A small image FSQ autoencoder, trained from scratch.
Training: soap at rate 0.0031, 4800 steps, batches of 64.
Rows from block 7 of the encoder of a small image FSQ autoencoder, named by matrix and row number. Rows with one number within an expert belong to one neuron, the router's apart. Each number is 128 + 32 x the weight over its row's rms, rounded and kept within 0 to 255. All counts start at 0. Numbers have three digits each.
Before each expert's rows are labels from the 100 images, of 14976, where the router gives the expert most weight on average: "colour at peak" is the nearest of a few named colours to the mean colour under the peak. Only what is clearly more common there than usual is listed. The data: photos of plants, animals and fungi (iNaturalist).
# router: slot weights (encoder.blocks.7.mlp.router.weight, 4x256, trained with AdamW), inputs 128-255
# up: expert up (encoder.blocks.7.mlp.up, 4x128x256), inputs 128-255
# down: expert down (encoder.blocks.7.mlp.down, 4x256x128, transposed), outputs 128-255

# expert 1
colour at peak: white
router.1:102145097123145150134093109105109114139098166094115171187181089116085127122156198058141114096116083122110138111208115140131181155112182087127170135098127082084136191154094160149117136098111147109096155074154189096074143112142118101131102162225175133141119144119144184160064115119169105086156152118125083138072148113166182186145095117137131134144129099158129099110175132140118123123112
up.0:181127145139107130151172087112117126095101108127189127084093185113116159140157101162165122091128113056136144070172117170077137153162120146089120111123122031126145132116114161120094104111098186122111135135131161159175220091091102133150097137130101098125139117122139111126144146147082118118142161082111045130124165086137139208077123135071127136149099124180105102153088128118148098151130
down.0:140178141092135088112103129063096137146124097142118152127159158108099196178133083097101172156131100159056160095152136090147189127099161098179104074106103140126148094093066121145087131135143142089100116085132097124131119142095126090148173128119132118120169141117148126148162138125097118161143131118173095152129120087113127100085121109150098142124056061180128104131120082132127121124176
up.1:207124114071155165195113090159109089102139128085137150052154128127096126095142181059086128151144091122151173122111121121076124183137129124132113187100136173095104192175137116159127145131081120140096154111112125132140187161120181129143161139161103128149160119058109175143164141104152171135123144111129082149123119150107115139154122152139147128165177155186124104130079150173131154132153
down.1:132106100162087123089111158140138114128139145132112113107088133079093123150159117108179153157121155139128102077177152199139147104083076109122127098115130121167142116075097138144161101114134133168113142129070123130170122129212121115108085152112127107111139137123142091097100093106116091095157153139088167147087129104131170137113200090075129165108164094121120149100140147091042187103151
up.2:143170099179174086069152133147090068140130090115110109142141076098143116090140138119171130075155151145169114114097093088135145105131143089143137127117096128184149124091118153122136068144115142140086150162090127080166129100104117150139146160159122160095124146197132066139141103132134175144094158064132150071161141083117131111175077152176128057141130133139151134132083128187051064142124
down.2:149061133122079145128090174173106152157108064133130176148154144143135108147146114090134072092107197085078071143105127115123125140157113101137162106146138154146194130086065139150164193161170113110157073142168099100165102157157116127145130114086123124184070068137128189107175141127130120094130136119208099191108121133158172162138177141172124128141142126121135114134158117159139100121083
up.3:157099160092122152160136058123135135156053163195134115144115196116092154121164054147116173174144168120160128114073089130076134138123070146137062118130098123149067060132139113164131163100162122087139149150083184107149166089108189093105103144127156163134134104124077098163171170098077137111158076137111068149118164143136106146168084166128108096150158137141143128082084124118123105093143
down.3:140175148119101137036116122153078125105190132093129137109127159091105138113154155138185115100136188124106018120184186125139132096095215131075149158147144178130129105161108163139127049101098144089080162099158157185138197125141144100129136161116163118085098130103175121128078168096200138123101171177125111155120111104090187108099155159084103134085137140101157121122140144100143130092183
up.4:162093033157093168148129095107177069099113123044084143133078122141209106110110096144126132134184093187119144157145109072162154108125133137097153101129077149113058099145179113144084172064126050118127209152127131137065136109105087098132110134139163165185193122122148135084103144099151156103106191103099149132121208154124113089142175161101085110133133161093167142116145183178134107099164
down.4:144119171143171118111158140101124158092110183110102062122110136103111090110133113068151093150108104156109120135162134114117145175155150115139146095086116055141150087147108115138120120138154115165140034112127122120109193098106135157110129086178124124057120171130044129101125101071133158183190123127184179055216102129082069157129163192143119076155083127175120123148151125165052134149146
up.5:149101085142146113191120093073149086114076185110194109091127157070120111104130152132091131187160072131150160165105187096161183122114094081151168162134148168184093108091142115059069103092111167122125111093137113134142131138169155114160087148180141114141134115121077152110173096146070149133118194159084215110080197179145053094130115132134128119110097127125086113145136136100132077193121
down.5:136130148161174149080127137120147094133177142136067120145064142135111120133155153120130186061123154171089108104155156133108133200140184131094042103077125100121129125183159102133116102187137130129207159126093137101091132143097121100124150135088090112082160131141121136156134120119131117100169109193145192137150093066105137146160129121117203126128077116138100153155138109152132144104088
up.6:101105110136165149168120111113172170149125149168095151184188101101165136142047157152069155087200170146128119154073138097146035149156140161144108130153149093091081118122167117175161153083136102160103114141151115120112103108066095141096051144187154114106116174128089176117169113151187121114100115116080131063118142194154085123166138126102200171142159164124118097093154103123159129140128
down.6:123093092130170166130123096067104132109151127078121135140116151183130141126147103100156164150091135112168140139108138141082096166085143147139106107154125085124129087119161065114116130169098079170169112147140103217153137159119054124127094162134118129109177151162172091096130101106131081126149162115087151094117156112121054139081134200122098150083085129143150101123112102089137086186111
up.7:096122152156094140154147223141147133111131138116098200166098191155121110096112075122152119116094075157123116117073109101119157159127103152126113145130154165174130114079149149128088120137114078141142134111117113091169110148140111178077111115115115107141049107079093184135155173182090135149130141083130215154145179157169107098148132085151137132095108186120105168172063174134143101125094
down.7:061152123170079091157121131153122168118143088165160100119123149108093130134105130114117171111070143150153139134121174105077125113108064158121140144119119152097188158139106133139056084128091128173170109212153135141111124169102102126067120170143086138098089148086157112132087121152101135159144151150136113094141134145182181174131121127101142168128074107115167110158154207164130096150144
up.8:130198121129211078110098144096163103105129086077127106115143083081113095137190101101104153156151161127163163207115160081098139132141158147126090099146171119162072153144154142116084121105115139131120152076080122133151149133136155153158129106161110124134151127163095135159122184114166132114201166170090156112144094141160117104128115144131133097156076142182111141152126166208055142128148
down.8:153112110168102146141147141101142107117148121146110133117102194146137103148205048143154094168176150080084147089173154158150132185117059159090139070099072171144107120108089119154145142155098123172113096111150118106120179142203083151181036142147149094138131171124156133138142102132165121087099161181145100050053154116136108144138166182090158183145140150117128115079142111131154118063183
up.9:141109062123192128111136102075132093109185091104182121070099227082142105123083139121174161166105138118091143109169101248111152106139095149150175143155109090074125148136137149095148145089133086094136128168146127230157102127133060107169099139180142086139191145169156147153085147106127143115150155103127137131152114123103141121073130076115154147139118201142175122158080107105128151185141
down.9:145073142126097144105123101149114128138111152125147135090134123143151107119139115126126083123101151107064106103165070127196126079129158136101183122127165129144161096126102137125103139133107105161183118147099171092158109133155116194139196167099162127203087131125120096111142095098112151122133137113151105156160082087092152240130117135100155151112112064133134172127203119091148084139077
up.10:194179114135130135114102116130111137117138100095111201107150161195096145134152113142114168159170133150125140107079117204165172143147108157092088102087072093117143106084124114110077119149183132167153152164120136113138185127086097139119179112111121121112167114110063146122157128139124171182143066112153101108187116150181118063139115095166128092086090139103143149112134248109139125126186
down.10:155180154141094171145140145134128117104103111159115088168102122106210120163142121076150167090173151092095150097139143125195165142148091107155101128084129141178089163132125127123163124149109185146112115081162126192124148143200123107171124171145087086113088146115112191142049118098139122029121138124129128149128106053134205135139111126111119118129150121112083207165145114175110112065060
up.11:108182125210160080104142129144124156105140152129150147141167162109120133155169185164095166150137140124106136059161066116095087137075106112084130161110114127142112126113131154119104149056091163146137111133118145142163129125111123091154115181111155152091156098086099083145097175182146113206071124076111114111095085091049084144171086114120120104167126127130141123125105168174120137136134
down.11:105116064143139082149153040091129136117155132115077116178166134208173149135133172155147143106089111145150097156152136131169107137179160158164177140110119134136151143133105147155143139154097110118143137165105117121174128147140122109101176128123098169188092172153121173114118121154145161105052101029119123085186162106112112136081103124171113135111102126179151128130165106092149144167149
up.12:149143129174054079088114115121108124092160131102095100130179114148114115153103083155084160084156130147109169145128150104116112152098145129163163086119114113122104120167106177146149148200133128143167198120171098185137123107109104113072191131093139157101135156112071107142171128178166184146137104125140128080142123085124107109156093203133166090115117090101126139123067093129131159148153
down.12:129123149130150154113112134116143104122132130181097152213118120173110123097179145198156148145229124155145113146128093110103102094169113115158144204206063125158100088073105131073105062143145158132136175167088159145087103109115095143164119085138140122176110141115094088098113087118111151106073156133151165092158167136128104120068108107184143132129140130134160148088130148097108077155133
up.13:098119141140095079117108125172147132180164127144113154104124095107120153127057126132094158135195140060111181122101136101138095143160097100125168130108137112125122082194100138128134179189170120100098148181095156097150103170096119087085128125114064134099164094111075119107160126159126073126076123096126152137169140115152127132113130120135130184172147110160073152145118136161126185087176
down.13:111136156173127121127148138144142131137132102150102060132194081136093104169097094162192129065117087130113099095120184118115107080115096124100132144115118103102159146076121110130081152124135140127180116064164108143103100132156142166115128171181145143093107129152155097094103143171141139117095124133192171101119084093129122164143116154100151090164138124086133135128116133113157188079168
up.14:134112083161162143144151096142153170178156126132136093120080200114085109131069083149107106136157131124151150117166116078153174102139079148159142064104056088200171059241118184112090084139113155104078097171112109155109098128145093143125126161110146124091115097111127163102115156202157125138092106153069150092085127111113107128142159126162147151113118087156092049099134140170107064137112
down.14:101110148167142126126096086106153121151118136105113148082138091145100103101087115131121072155115133108107158178084163197099124153121131090062114122122126111172125167140088084079160170093161118086156091059144137096137140119062135132100111084145124103135150154138162182120104098119091142148189124174169137133146208170114137152194121114108169159154107096192176152160094162190108109076091
up.15:166071187107124161140141150139132208120125139140154147104132162092107148130142151125144098077149133126175102166083126161212129190123092109155153135150080129133109204142137110159063035125147102107184178126131120150090123114102101165035099101132127165134061038076127146072147095141104101116109169124202128130148142161192153130101136099092159156088118089088090146110123120080148087130170
down.15:190119167178147143071174086072150092125153183164169128115119134110105144135155125112143148133181105174087108155126145137084145121134147112099067118174155135158112134108129115130180161148149107129168144131098187115083101097113117033132139122143144101150155163138086166163173134162108091189179090124144184134049115068092159150143141147190118091068082124090125144084128176145153121130121
up.16:193047086182152093174090099144132109145092126103188155149111185111121086130169149151126151144090138106157156118064102143152096083128119148065127136198121141147163099158213167105118146081154084075105160153110131124167118107090141123145124144150085155091117116130144145133195136159100101089107109106108119091154159206128111106144130113160083100064150087053094126152111119094123099153078
down.16:121191130087161138120157143099086117110126125145132079150136090139164134122132144103116122084147131142145093181104132142097129149102123151183134136095194130101104126117167111067133088188135138112137059110184065081127139140144134114152122138123097060169095125118129138136136142191096118147178154161136177189106144122177189118067137115101165188132152119166171153136111144136145112124172

# expert 0
colour at peak: brown
router.0:133173083185096103124142176090112145138091139185086118151151158089083112094113187070111113122086126124129136151150132112143084087117208112092175164126085124143201090162163141162082130194162080148149141152199165162195151134064185120118112146106107147159113131104069148184141122195194114120206165144123125124091139187134154141177119071106193121102098117102140106157074183116118150146169
up.0:100137183125117095126131092167135143140161100083142160117173148160151173198100105070097175132111132171143127081061093097103104074066096103140193095139146107158146151143117172124162104132028142170124086117126144072086156147153138114055133106101124062161154177124144116094111083158106062084170196097170104188119165113056120175103156082140165129101108146161115057157183122128173134151088
down.0:092124176123113126141116127080122119096150182164187090089110096146120112130116124139150151142105103166159137157182164176151219147184159114109143179058142133123088097128104066122060154160132128104149146141121124133155143167143162097172136137146049120110114102116128168158146146143161112099125127199096104073096067106122119102126101149115099148115187140163114130141093103071121120118155
up.1:164160148173063092125181173151132112145086115133093139149123134081101174036109153083133114122132138137141121109113079135121081171145177167176082123117059180112062097141111124126130126146141081127156155091165128200134116151150130147144131159121148145124132115122119127179114144143170139230098147162059172160148190220157108156154122129102135127145089130166143102080097119186127150154093
down.1:043107096055166098139074157072097127127129041154149137112134155092110164127117060146129111081165131133110171110115115117135108139150146105140088164118152077174123149141168137147129078126128104120120101106167151097132127167151105144116137087123148121153124178127135093109193111131098143136095099119144168164074145076111130117080161128152154137100145125168127110091139110086110149178101
up.2:167162112105135068073126075141143134110112127148169132156127107074108174134126091143130166150097156149127109088109129098114139137179141099141126104121156124134158176094130128148077135174146201128124154162088101136172102087082223096138103159149170151184079163193107033140143132132118140083135128144149104118115158147124149164159123138111147097124131129156167090093123125070101082134143
down.2:114147119153147126192182151129086183199161147124110132074108094120148110125138175122120072186137139128146097133126173199140184138089091141155139139088135110099169111110136089109144127128130139143125107136121199104094099154172122171134138146104123118141134117165136171141101122123144113181143071114095108096109138076139120148050164128138130135186097135084120097154179121125131116122135
up.3:141095169156139110148104133092144158116141128127137106129227146117148097124145123085167088156114149073065192112154065168136189159113165125126113168123118136175166192074174121139136137175141098135109156108136166159095157142126048138120111111117078139162122103150127142166074101145141055149164098152139123110111138113086177112179175103106168143102145089117120077132123114145157150127142
down.3:107206119107137186129082097130094138113135123119097159132108152103111148107143141166053178103085125104175124168114169141065105131068116171083139169115113153136113089148094102092206123137137190156153156143163098081051124076095170163157096135093077088130083099071110154152132160176085181115121131060164121073134069135152101153159088129139089125136098214113161159137117119084116101126141
up.4:144162156145099129155134093064119090103098145180155089171148075077162141075134158118161127103157129129147132124149086128144101108090195136167115132115160147133113072097117130137115156082163114100147130068185117222118133129132163164126151153137073082109144144124162160185133159135165151153133183168138125079117164207066086179123144100132098145144078074109150104170129144176086157085132
down.4:089114129102119125170135131113107074117110177055091133096118175168165124096112090098170114148173141076146163074147124164152136134172055158131106119130052109091149189167149130100088135132155108073111162150122148114145147115181132123140136046139145149083148176100151093113165156151102182123126112090170168175144139072176120157144126153162166170091111120119129142081174135135159113107112
up.5:156065152123126120179156140148095105126106163112219138147184172151150182116167095130189119097175139176132118122112094111110120147120121130176129101171110116135099144082121114115173093107098166121127104145095100102126150104150118167125127149115144156142138144153105090145131101166139120098094172166129108187162172166163135071209157162145109155142091104157159124052106131122142084159041
down.5:188093083142175158094139109115137120116161133114174105110123176127107141084162117115145128142122140118056160197158116117161107120144120109103104162096102120094099150162167100140090093092175109156166136096143063106098167162165089126142098128149145135134152181136084104213158111104097132132155134039136168104048130143081048083078156120161159094139120117081145137203123147157054136126106
up.6:125179135123118129135118132105063106077142098130121140145175090107069105154108105077091148114119080142172144096046074114156232158099139153153131120145120133117088178112113169090150140154113102105166092163105082118118062119151098105190118160120166097173101121097097181110112102127131132205133149154189172169165154077019138081094156106119113185092123103108115135152136109174117135122107
down.6:130090111155096126142105121111166172163139174101122130116093128211132120138168204102126090143109139106120169147186118130090102125149141120071146144119104173129125091118132125159161098109124165132145210129082121134134142144073127114151148167115063106126192135197129145128094137135154097078152105122087117113133104176156146171093163126171136063183098159147146051112073129115105130117058
up.7:130079088139156109126074108175127099150179209123122158145129159137099163125148131100127146118096132127188096063173136139123124119142193133162131113120081121144122108057126118124065104080131214140139148145205118153162171165210188137110121098172131121131143096144151150129138133085154084173178118146164140108139195056111097166125137107090143162121142163137090141137148131116140173091088
down.7:123128105149164155109135136136018141132135146189120135177127141081114155100170104126088170155198072168118090158161132140174196095174103171159139111147098120125167095124058129113063116128100150168131137126112139124137153087114088122178083102163113107145181122072143162110121138176134149138118133184108117036151118186134157116109120110143122137150147167125138112149086140141124157115142
up.8:099156152150129073142138207073169138107106121098149083149161132132127097121099125202165187096108128122095080144173089162114076075155123154123137149138101129087106089143106126120179084124153144169103134112138172190087154116142122181147122170143120109159099143091166080222150146112120115076146173101118119067139137172147179199153129092160184142125117120156150115143155093234157102150104
down.8:132146118105159203102105030144096083193145098095132118092120157154131213125149096099163098135184224126075126101095150123126169182105143140108118070129073129177093160119121177136050110170146124092113152131066187059123150116148115103142106117127106140112131115105170137156140172144111175137114145137146142130090110114094129076134161117106058159141126053118142140148161113134119094130119
up.9:147127092097149089100164154159164074150102160149077162152083142119125154125133092178129157118113161116164138096152095108166085116093084126203158168144130131143139136124173122126137100160129155108099152175088087135130102111121122099171095172147147214150131129170089106074117103104142075122094149141071149138142123117128116099090087142135091146124134156139154133095151131079157174159138
down.9:107126154103119162132119082176078153151176120125206146106134121168141106133114117091103067142149113151065113090117140138132172134131069069095107060128149116157169088128118092071068102093106148123182102093092149114149158180124163174119083152112102138154163123117160162095121111144120110125158085136165140235109174106071122124157143161118153078124128162111138111146056093139107086121126
up.10:187141214096103101122147157114092131095139124117110121081142146141167126169130102127095106110134104111106111065071109081169103102118102128127148129184101122148106105097105159086113106036104068137145156143084123095166089144184160132159095148123157099078153163124123119119137114097076130141143196145103129138169133085138136131089183115116122177090161131205146126116142103144134146160121
down.10:143056132160155143189138093102154084203156114156143138100130122118128128063166166136147117141097176139148083183148122129113162182126137116131101147098127109168173084186115116096140161170150195065187118113098073111131141146094130153150142144135162123175173127172119134116161123124158117135169127127151121125076099115091135131171081143135149078171125126111136121129128134122119118117159
up.11:114084133151157131141137124117129099144121120133125168173101099084085175032185164133099078159126069148087156149120151088074058133121084134167128127124141100142061094137169087194117162156138127145210139132150119140114135112151134154162145080097142122131175206160102160150092146109169097138179085120119140084104133126177138099143157142111147098124160120107096091072165135225123132109113
down.11:085101074081114137063152171145151176058118152187117116119126148132142101199082120161136166142159138114200176132141108136093078134158159169081157163129109180109160133127119084102125120109096140051083130163177112103153107136101124074115114156170100174135084147102158115165114196203107172086049081125152168143122125145113111123147126137137126162102104135173151136119134122035125136095119
up.12:123102154109134111118151114132069119112150130199128129162195130084143102137094061160075127203146066126083104152137076094137114108139055146169183135101108104174176148155150145140142109107153143171095123107211139103099161177125160140142151098111142134121119131115089085084075133180138130123081128144142138184133166118144114056134155140169212117044150112112145133100165084137142159099166
down.12:171112135139175118089088117108109171126154156176142103075094135097101105165136137082135155119126131150076155126117121110104140117129182103088153115049144101139141176120149152113146131111119175140107130089133134094195119139072102164082079132151067139000146098171102092166128157129110099083144116152197122097145117124165120172109111128171098152106145120131120020136132117135135133169164
up.13:174129121164132091091147172145065109101092156121134140150151073083111161126132119115149113149184097148153165121122167113102095119117186092187156131106084124127091114078086133110129123085184155131114099150171088172127092071151146154108092131130117078132101165081174076125150149137139125162168137143115132124089124190135067171162196176138089150178074151140127132149118124145075194129164
down.13:073077114142159066137091146122150084146173127094143114145127141130127113076154113102139085136128233142121189103145105168129095167183119127101152116110118089117107106121211083150137145129103113071145124148113143115170129168085100155176116109147147134128165085124139115140186131145132118120090112118146118094161107104130143150120129100110124127103089070127166112073138189137118085127133
up.14:115204130136109104090079150096190173129162125103107133107107107144169120205134153058063092094137150128175179114081080168101150118156147113119108255087156150148105092089120154139085196078139116133100148102163138175106114141126102095155109182105090089107179118157166152112137145113149164151101113128110175138164123115188156145110117120128110110127126124141153114094107151130176140144108
down.14:119066148199135140116122152084119071187112135144141100070118075108134080102105117121090163129107179166106153086161158130131138128059127155143133073110153196130124189126052121157177130115129156143088102129067110163135148106124142161139147174131158109170175147156064092127133085166160129154136100181101124115119087105136144099192123158081133206115165124075102169169113096125117143120141
up.15:138113174075087093143055115117081087145194123111072149084192105179099143154073101086154204116136123132132119102125133154125102159113158140079164079130105044112171109095132144111142158119149117162152181128124125111114156126086137084128153101150132159121186123103098106114168109128128108126129135165182106147176107162108107161113139129127137156079072135088173065128076116085156134090196
down.15:088133157168108173099157072091122148074121182187172127175123141138157176131080151159085119130119141120077117137125120105137109103128187167147105104102143175079157152142059120130119135199113091128131099109156125070153102136153180131108163112119087164158101140142140139170113145195150135127098071142157098134098092146090138121151075122109185077097142106169074137099077092111106150099121
up.16:111178139147149098101131144155142071089106133078143108169134116100133103081157203127114075117154120157146181152153108167145051089146117144140125121127133088109112096118117094149147142121175106171127145110150128212131120110109137184123146209116102099040108130144109100153079134097125137176115204142082082142186123128146156137112104101103116120143130172174147122134088161145083118072117
down.16:099106138122120134114128199127140123071181127096159130133113152125130147147104139114103096098146165147130089117103146145207180164125152134208087134094087109124131179083178120144088080091060150050140129175103162157130129156145121134170127090123160104142142187105117084114176094124110137105125108030141188101113170097078128137132184106112126112085145100091160167085155129130129155120117

# expert 2
colour at peak: grey
router.2:115188107136159087138185083132147085104142111098157189160204125127106133125187106128128114211095145165150077149089058109085125205153105147115113144130142149141134125174138076101144092139043135175114147187101112075090123094149095145150095180148188129119143131086079110111139102102131096172155167116127062080158099148127134113085140123133127176151179087107114112071110185178123122103132
up.0:088109118152137148171123159119120065131113122135145125106157084097116112141144150131104123117116133100144160046154135123088172124141152118118142128115158149182158143168166161131115166103146124146074137135138063134103155203117094093151124113216204165087081157124121153111063061129124116101125142079172100130118107142127111125133138175143154082141108074111167102070118102119160067132182
down.0:143139100144071065152135198149101119143113049129119159133141161134153162132106119158147145105139105119083164126152070095105125059170122156121126122168100122098074120137119117123123121128096114176131131150140159140115141118143123167090068127051116096079186152108124129184135138169111118148111102126134137177093148110155098098108162128117125141082121113179090136147164193154146117097096
up.1:134108077086153180170152136129189132157170186089109136132138109155095136145152133179173092133122123137131170114103132111109100077058143094189106163110136128160123115070167150153126133139149191064191098178136177203123127162082168180151103125133119129146098141137078121159094101130103116041082133166130143097086116142179148156163106102093134170154154101153147145136159121090141143132116
down.1:114184155158128104109124141098086103125104107179125167119089152174146106106092102121134122160128089123150080142124071120159092139183145097074201131153164156111169114185113098142154129137119094157084158099111075102117116171175119191121186080110153120082160112088097131156156146095159154176194121097120108098138113093070103148045147142151178140148102146121119088108138085133153142149214
up.2:137200139089103162116100108130119139150101134210114063153101084109112160167067150059105092137101151171058170139144139054118117126069040128129164093155142135054102149114134161172159144133090102082150131148158129112131083133062036116060115112148140085164106144153156111126116113104111121136155084135184155106114096158120126147102129150156187099123144127074159116154086145112138107139110
down.2:093119170070133153161150085140114133078171097070129159062130172143140134133117147166125113105072119107149143142180132141176123123100160127089198119088109170071131056092115119148142118113169157069147153121146143146164118148109063126087150067095142149058141124115136101075122194137128132143116109077091124117186132166152155129124161125151133114149117046094112124131112125141122072077145
up.3:205157145146132176167149092098131128113152117096109118117108138158180157176114149153146138175130088115144158169141096165114073124106123175158178125123096127105097145148153086170142169095097115092094160132143110117155148157160073143122084135092152119119179147148134105142182162101056169132114177092048066124176076150118141101148099127139096135149100144117102097152158165144113114086127
down.3:078102140142123134116181173127119166144139133146086168136181089141078074116132138083126126082096165147092098147111167128116147119087147104087123162141110081142126086096105197076120081168125152145187124174167155110110130059073179165151145104116088118123100139128146110154064144134176128180136146166178131072103116145159131144152223147098170110076185126131125140133115089068137145141122
up.4:150169128145165157146088140150138119096146166122062100101147137175152017149093119126075134155158154080157157096107137087129100102108120134085097130166051159172072080188125168094128097151136112086136101111098182131162069106149125109161092149140183156157159108075149084117145151122157161116140196114116168148090107141140088190135107124166057110127149176187134150120059139128104137131104
down.4:080169125099069145132104121158132106143125107105168149093087075119086186162138105113157074095088109113098089182139154169160194110154124107144157140088181116056171109131127110152124139123165134157110118150170097136151188142144161164144160131112059126145080119169108194154097121121149112112114104172133098096181169094123141138160138105135148083193144109128135118158140172099162132162202
up.5:093128096122130156158125177149148154157147127172192156127139107141142122111133077161098190123149131174155108113150189112166169116112113158214090119136085155080112155091167120102148082138140095148144137113154120106100080136121097067184114148169126133103177119132116136138152131127163166141134161116079206063138133166106180062141141103061130128128196171146113131141170102093077095092156
down.5:108168126153126093137110123156107129096165130053135099126087136133107127152099140141123095116089142108106124152143108159111080155129115127113078124149119127118125123153117102183146152145116138133144106156116118189114215121117162159132114183112115096112115152137162150115124123150114107186100111110120000183116107106114120199088117129149106088121105098138135118139094203113137195108101
up.6:132150156147108078124179151117089124101098067125134186205169054122136117160215130162096175078138107108152106122157146113083160095138176162118116125128090160120129111100139146097174148182152137110196146111146170200162128160126135086115109124166091113092112094167148131128156140149197128104140044184135126197113147096073146138168159108128149118143142150120085144062127120173130137117133
down.6:163155126131121099169151189106103125155107088131102144193068094138145159140178126128097127096164104144140126170133144066072147159118206127098126120166111148112121146079166136061148144110144142090185128104138136205128126120166048113080125095139092139086099141110110189114169138173181137148134101112140145178104130072134131106110148171152136155130166106123113160129104185140197090137173
up.7:159071116076120161119130138127168067160113075170155114114144138123131116167187117183139110119163063162126104140127159080139177136066119094175130169147113144098093105128121203133115134113142102104117150113165076118161169141183177132105119099144134118128147183135135116175138144109153129176085153155121145080076115134173094132152123116122137157161208117050127113101115149146168129126104
down.7:196153093148168132090119167152173099085142065194146113191117144070139107098112138105111130095188107132126103160140096107116206099140108115160150143119102105076084143121116154124098128098176115188158101128168093161148110166151182131120126119150127102087140118132060216200112166110137141179140111157156148160142134140217165091163117153121083046125135160136138119139179124115145117143158
up.8:142090127181148175064131146153102105085077123147118161063122124085115108172155211147114135141081100091164128137151168152160098152097120158100187140122146151105116075149101107096089117104147155135131114147144207134205115146143152177109127146146139091155080112157126091127072188164156118112127052103150134079123142162119140130073180083114147143088127091115067093109156138115088108110132
down.8:078111160099120146149135100119109183135166133126107097146146107158116125059128030117138086158152150122116127153132088111130184103173145101133120133110126073164124187142140148185143130100076131121126143155164070067061122118104092100114140139085120127115134137096094154119169047135095124132124141145109156170133139133156144083127099184182119132125102151111126098196131114086199114141103
up.9:182174139131110148081094148122116125126180096163127085135087108110147162152079151154097045112125106114138168127157072109117110061194106146149154077050102082107125147133186162135101189141187153105158110089129168217116214083087122171122150136106117104098130196140166176139137152141150162094110109130099118131113047080158106127144136151126157097152124098099118111179163125133116162123130
down.9:101115149105120113088048126135106145147131090160070109128196162188133109135162094126133116120101164069154174174145130139147172147117140150136149173160142154129132121134176105108130133145081166087123214115118120124107135097201105138140142095085071111081155103129150211133135146113104104115100153134148110168186137121135091087154181131161155129135082117168148107142127125132149118192117
up.10:150111127121144128134163093176119147099115113129102101145140066149082154089142125138103084130165191115105162099075171141155117160142116123173122165172120101170144062155112168157121149073122141144134102131173135138167119145126153131157109139122145183153157090123148093096177144119120137134082143123154099116147140169111128135094091151110150145117151140125152147028101120098136104112176
down.10:082110118139126147111105152090104078098167107134146110121146245085145101137088155134133131088131093167134115157114085086159087103119129141114185112100135117128117214095144092076127129164105125112076132100098119128149151173143132148125169112131088109114140169139153109176060144181152139097117153090131165138108141095131112134098173100120152119124181144188113077168145114119098181128094
up.11:094115125106179131143131146137111107146105086160090104121154129165112145121067166089123191107169118135143137103151128091106071139146176078121104138125151117167093130122093113169128162070148106106146165140107103134080148143152179177164164115105146123128147186140063204133135089144122176155099126100148134157172146155148063140186138134084116114105113111154161106064157150104155133127123
down.11:122133113148118117120138167130162132080078119025108112178136100152120154144147109184136139116126161123096143133153096159138136110097129195115072156150108113129150133126120156155146168151073160193095096133139135155212097075197057154141079113145108125113122067103148073123122139125128152082153115114130128118057180091071143126111149137101100173074126181119178157162179112121158177176144
up.12:186146141113159118123164138134205190080115136075122091119144124109107157104123149112102063107156132119150153167054117175133111076123208129083103121115192106174106164119138144126092116062102112110138066166113080158136141130133139113082059140134112154103151117155147179092119171127114098168149203104137121107166131102092112137127119091165078097237068147105112136113156112127099144095181
down.12:145127134100124160102104124193094135119151135180039184036156153152092126122168124126155127114096117164104154139164126109133145159127157174135129127093113134068159151094131118116109108124144112096151129103119128100184082170105091136123133101150082164125157142093146147116165102108101134132126090140164133105109166072112144096128153117173117068159133157096115042075122104155116038159184
up.13:097115143076131167191190127180156114155110122126153102071140087140162130129138102109137150120139162108115110192147140119153171153101063167124086083158135166138113131126130173132106099088118153148120104095071189159116124119166135121132128213160174193146116081067124121142163113104112168078150182147167149090104093150124068103148071175122083144188174172096104184130104155152088174144180
down.13:165150099114108096094101128105147122119137126169079153112103194123102154143130163172128138146090107106123136079069138110119080122161135102091137131061107088137185160163111171098170170164131116109109150116203116120117174178075107118120160122165093096079108096191122154103099126176182041148067039105063092109109187087122120136096156087118185110073127062135135087109180114068158076145117
up.14:113077131149149081188127136158181102150138154172154109094081062103095122133121154181102121141131170106155106133166166100099141120145055100118184120146144174104090114076156123127194143110105214095147105126155115161149141110193122090132174077099140212122127167121141122156114129153161104097117145140129142059090147152155124095098113173084128107106052103062209112127152126080141101125160
down.14:157119136123055143122128170103083151161156107185137139124167170151175138112146153132182131096136067164156154075115073152150134126143122126124095150071108176180147097132138130076142147109122078117108101128128095134074101161050109147153072154149105125120052173100129103150116106134053162107139129054127090145153143078119106146132150127205196101121179129186121112165142086153117121101116
up.15:151168128152141077124111158132166167150065101178119117086134120101099110108147157193128110183106178160181112131138111113158119063096167112091125120152080138182134093151142105046119135055122139099130159127100202175121120102148143095142119159073113144145128087129166099149150146144178112148103158096102096101151146144102136103155107120105130124181128120167119130099111108162109124122121
down.15:111140162111167193114145123150076066174187136075108151128174103116161107169107152127145177063125096062123118147135123165147095160136150142141193139062149106137134184101182116165111137169143100117137132170177066085163138146105124128141145113149142158086146141151087190126092125128089175128155136114109105108118097111142122152079149088180178101112141156109104060167124109086160130148127
up.16:150126166151099134141110075107185094161153131126109139108103174100097116089095142093101101125136123176146160140164102088108139122141119107125145185130114215138146098109117093162050124144171078138172116152106122125159144159168103157114113094109075135160099191113143112147105144097120132176130126132077063079091089082131066068113151162109117106193113159095079126095173160115130121174110
down.16:105148129117160067092130136088124153098142130116105145077145144104124190148142108140158106087148102148172168168184129134090171110096143170133048181096122115109205104136119097099101114104157138146144133165128092143107114198102132137112133121144116109171125122064161078191107072124091149148081101093108112143122162047114123094095190161150071123230077123098109099126139143131127144161151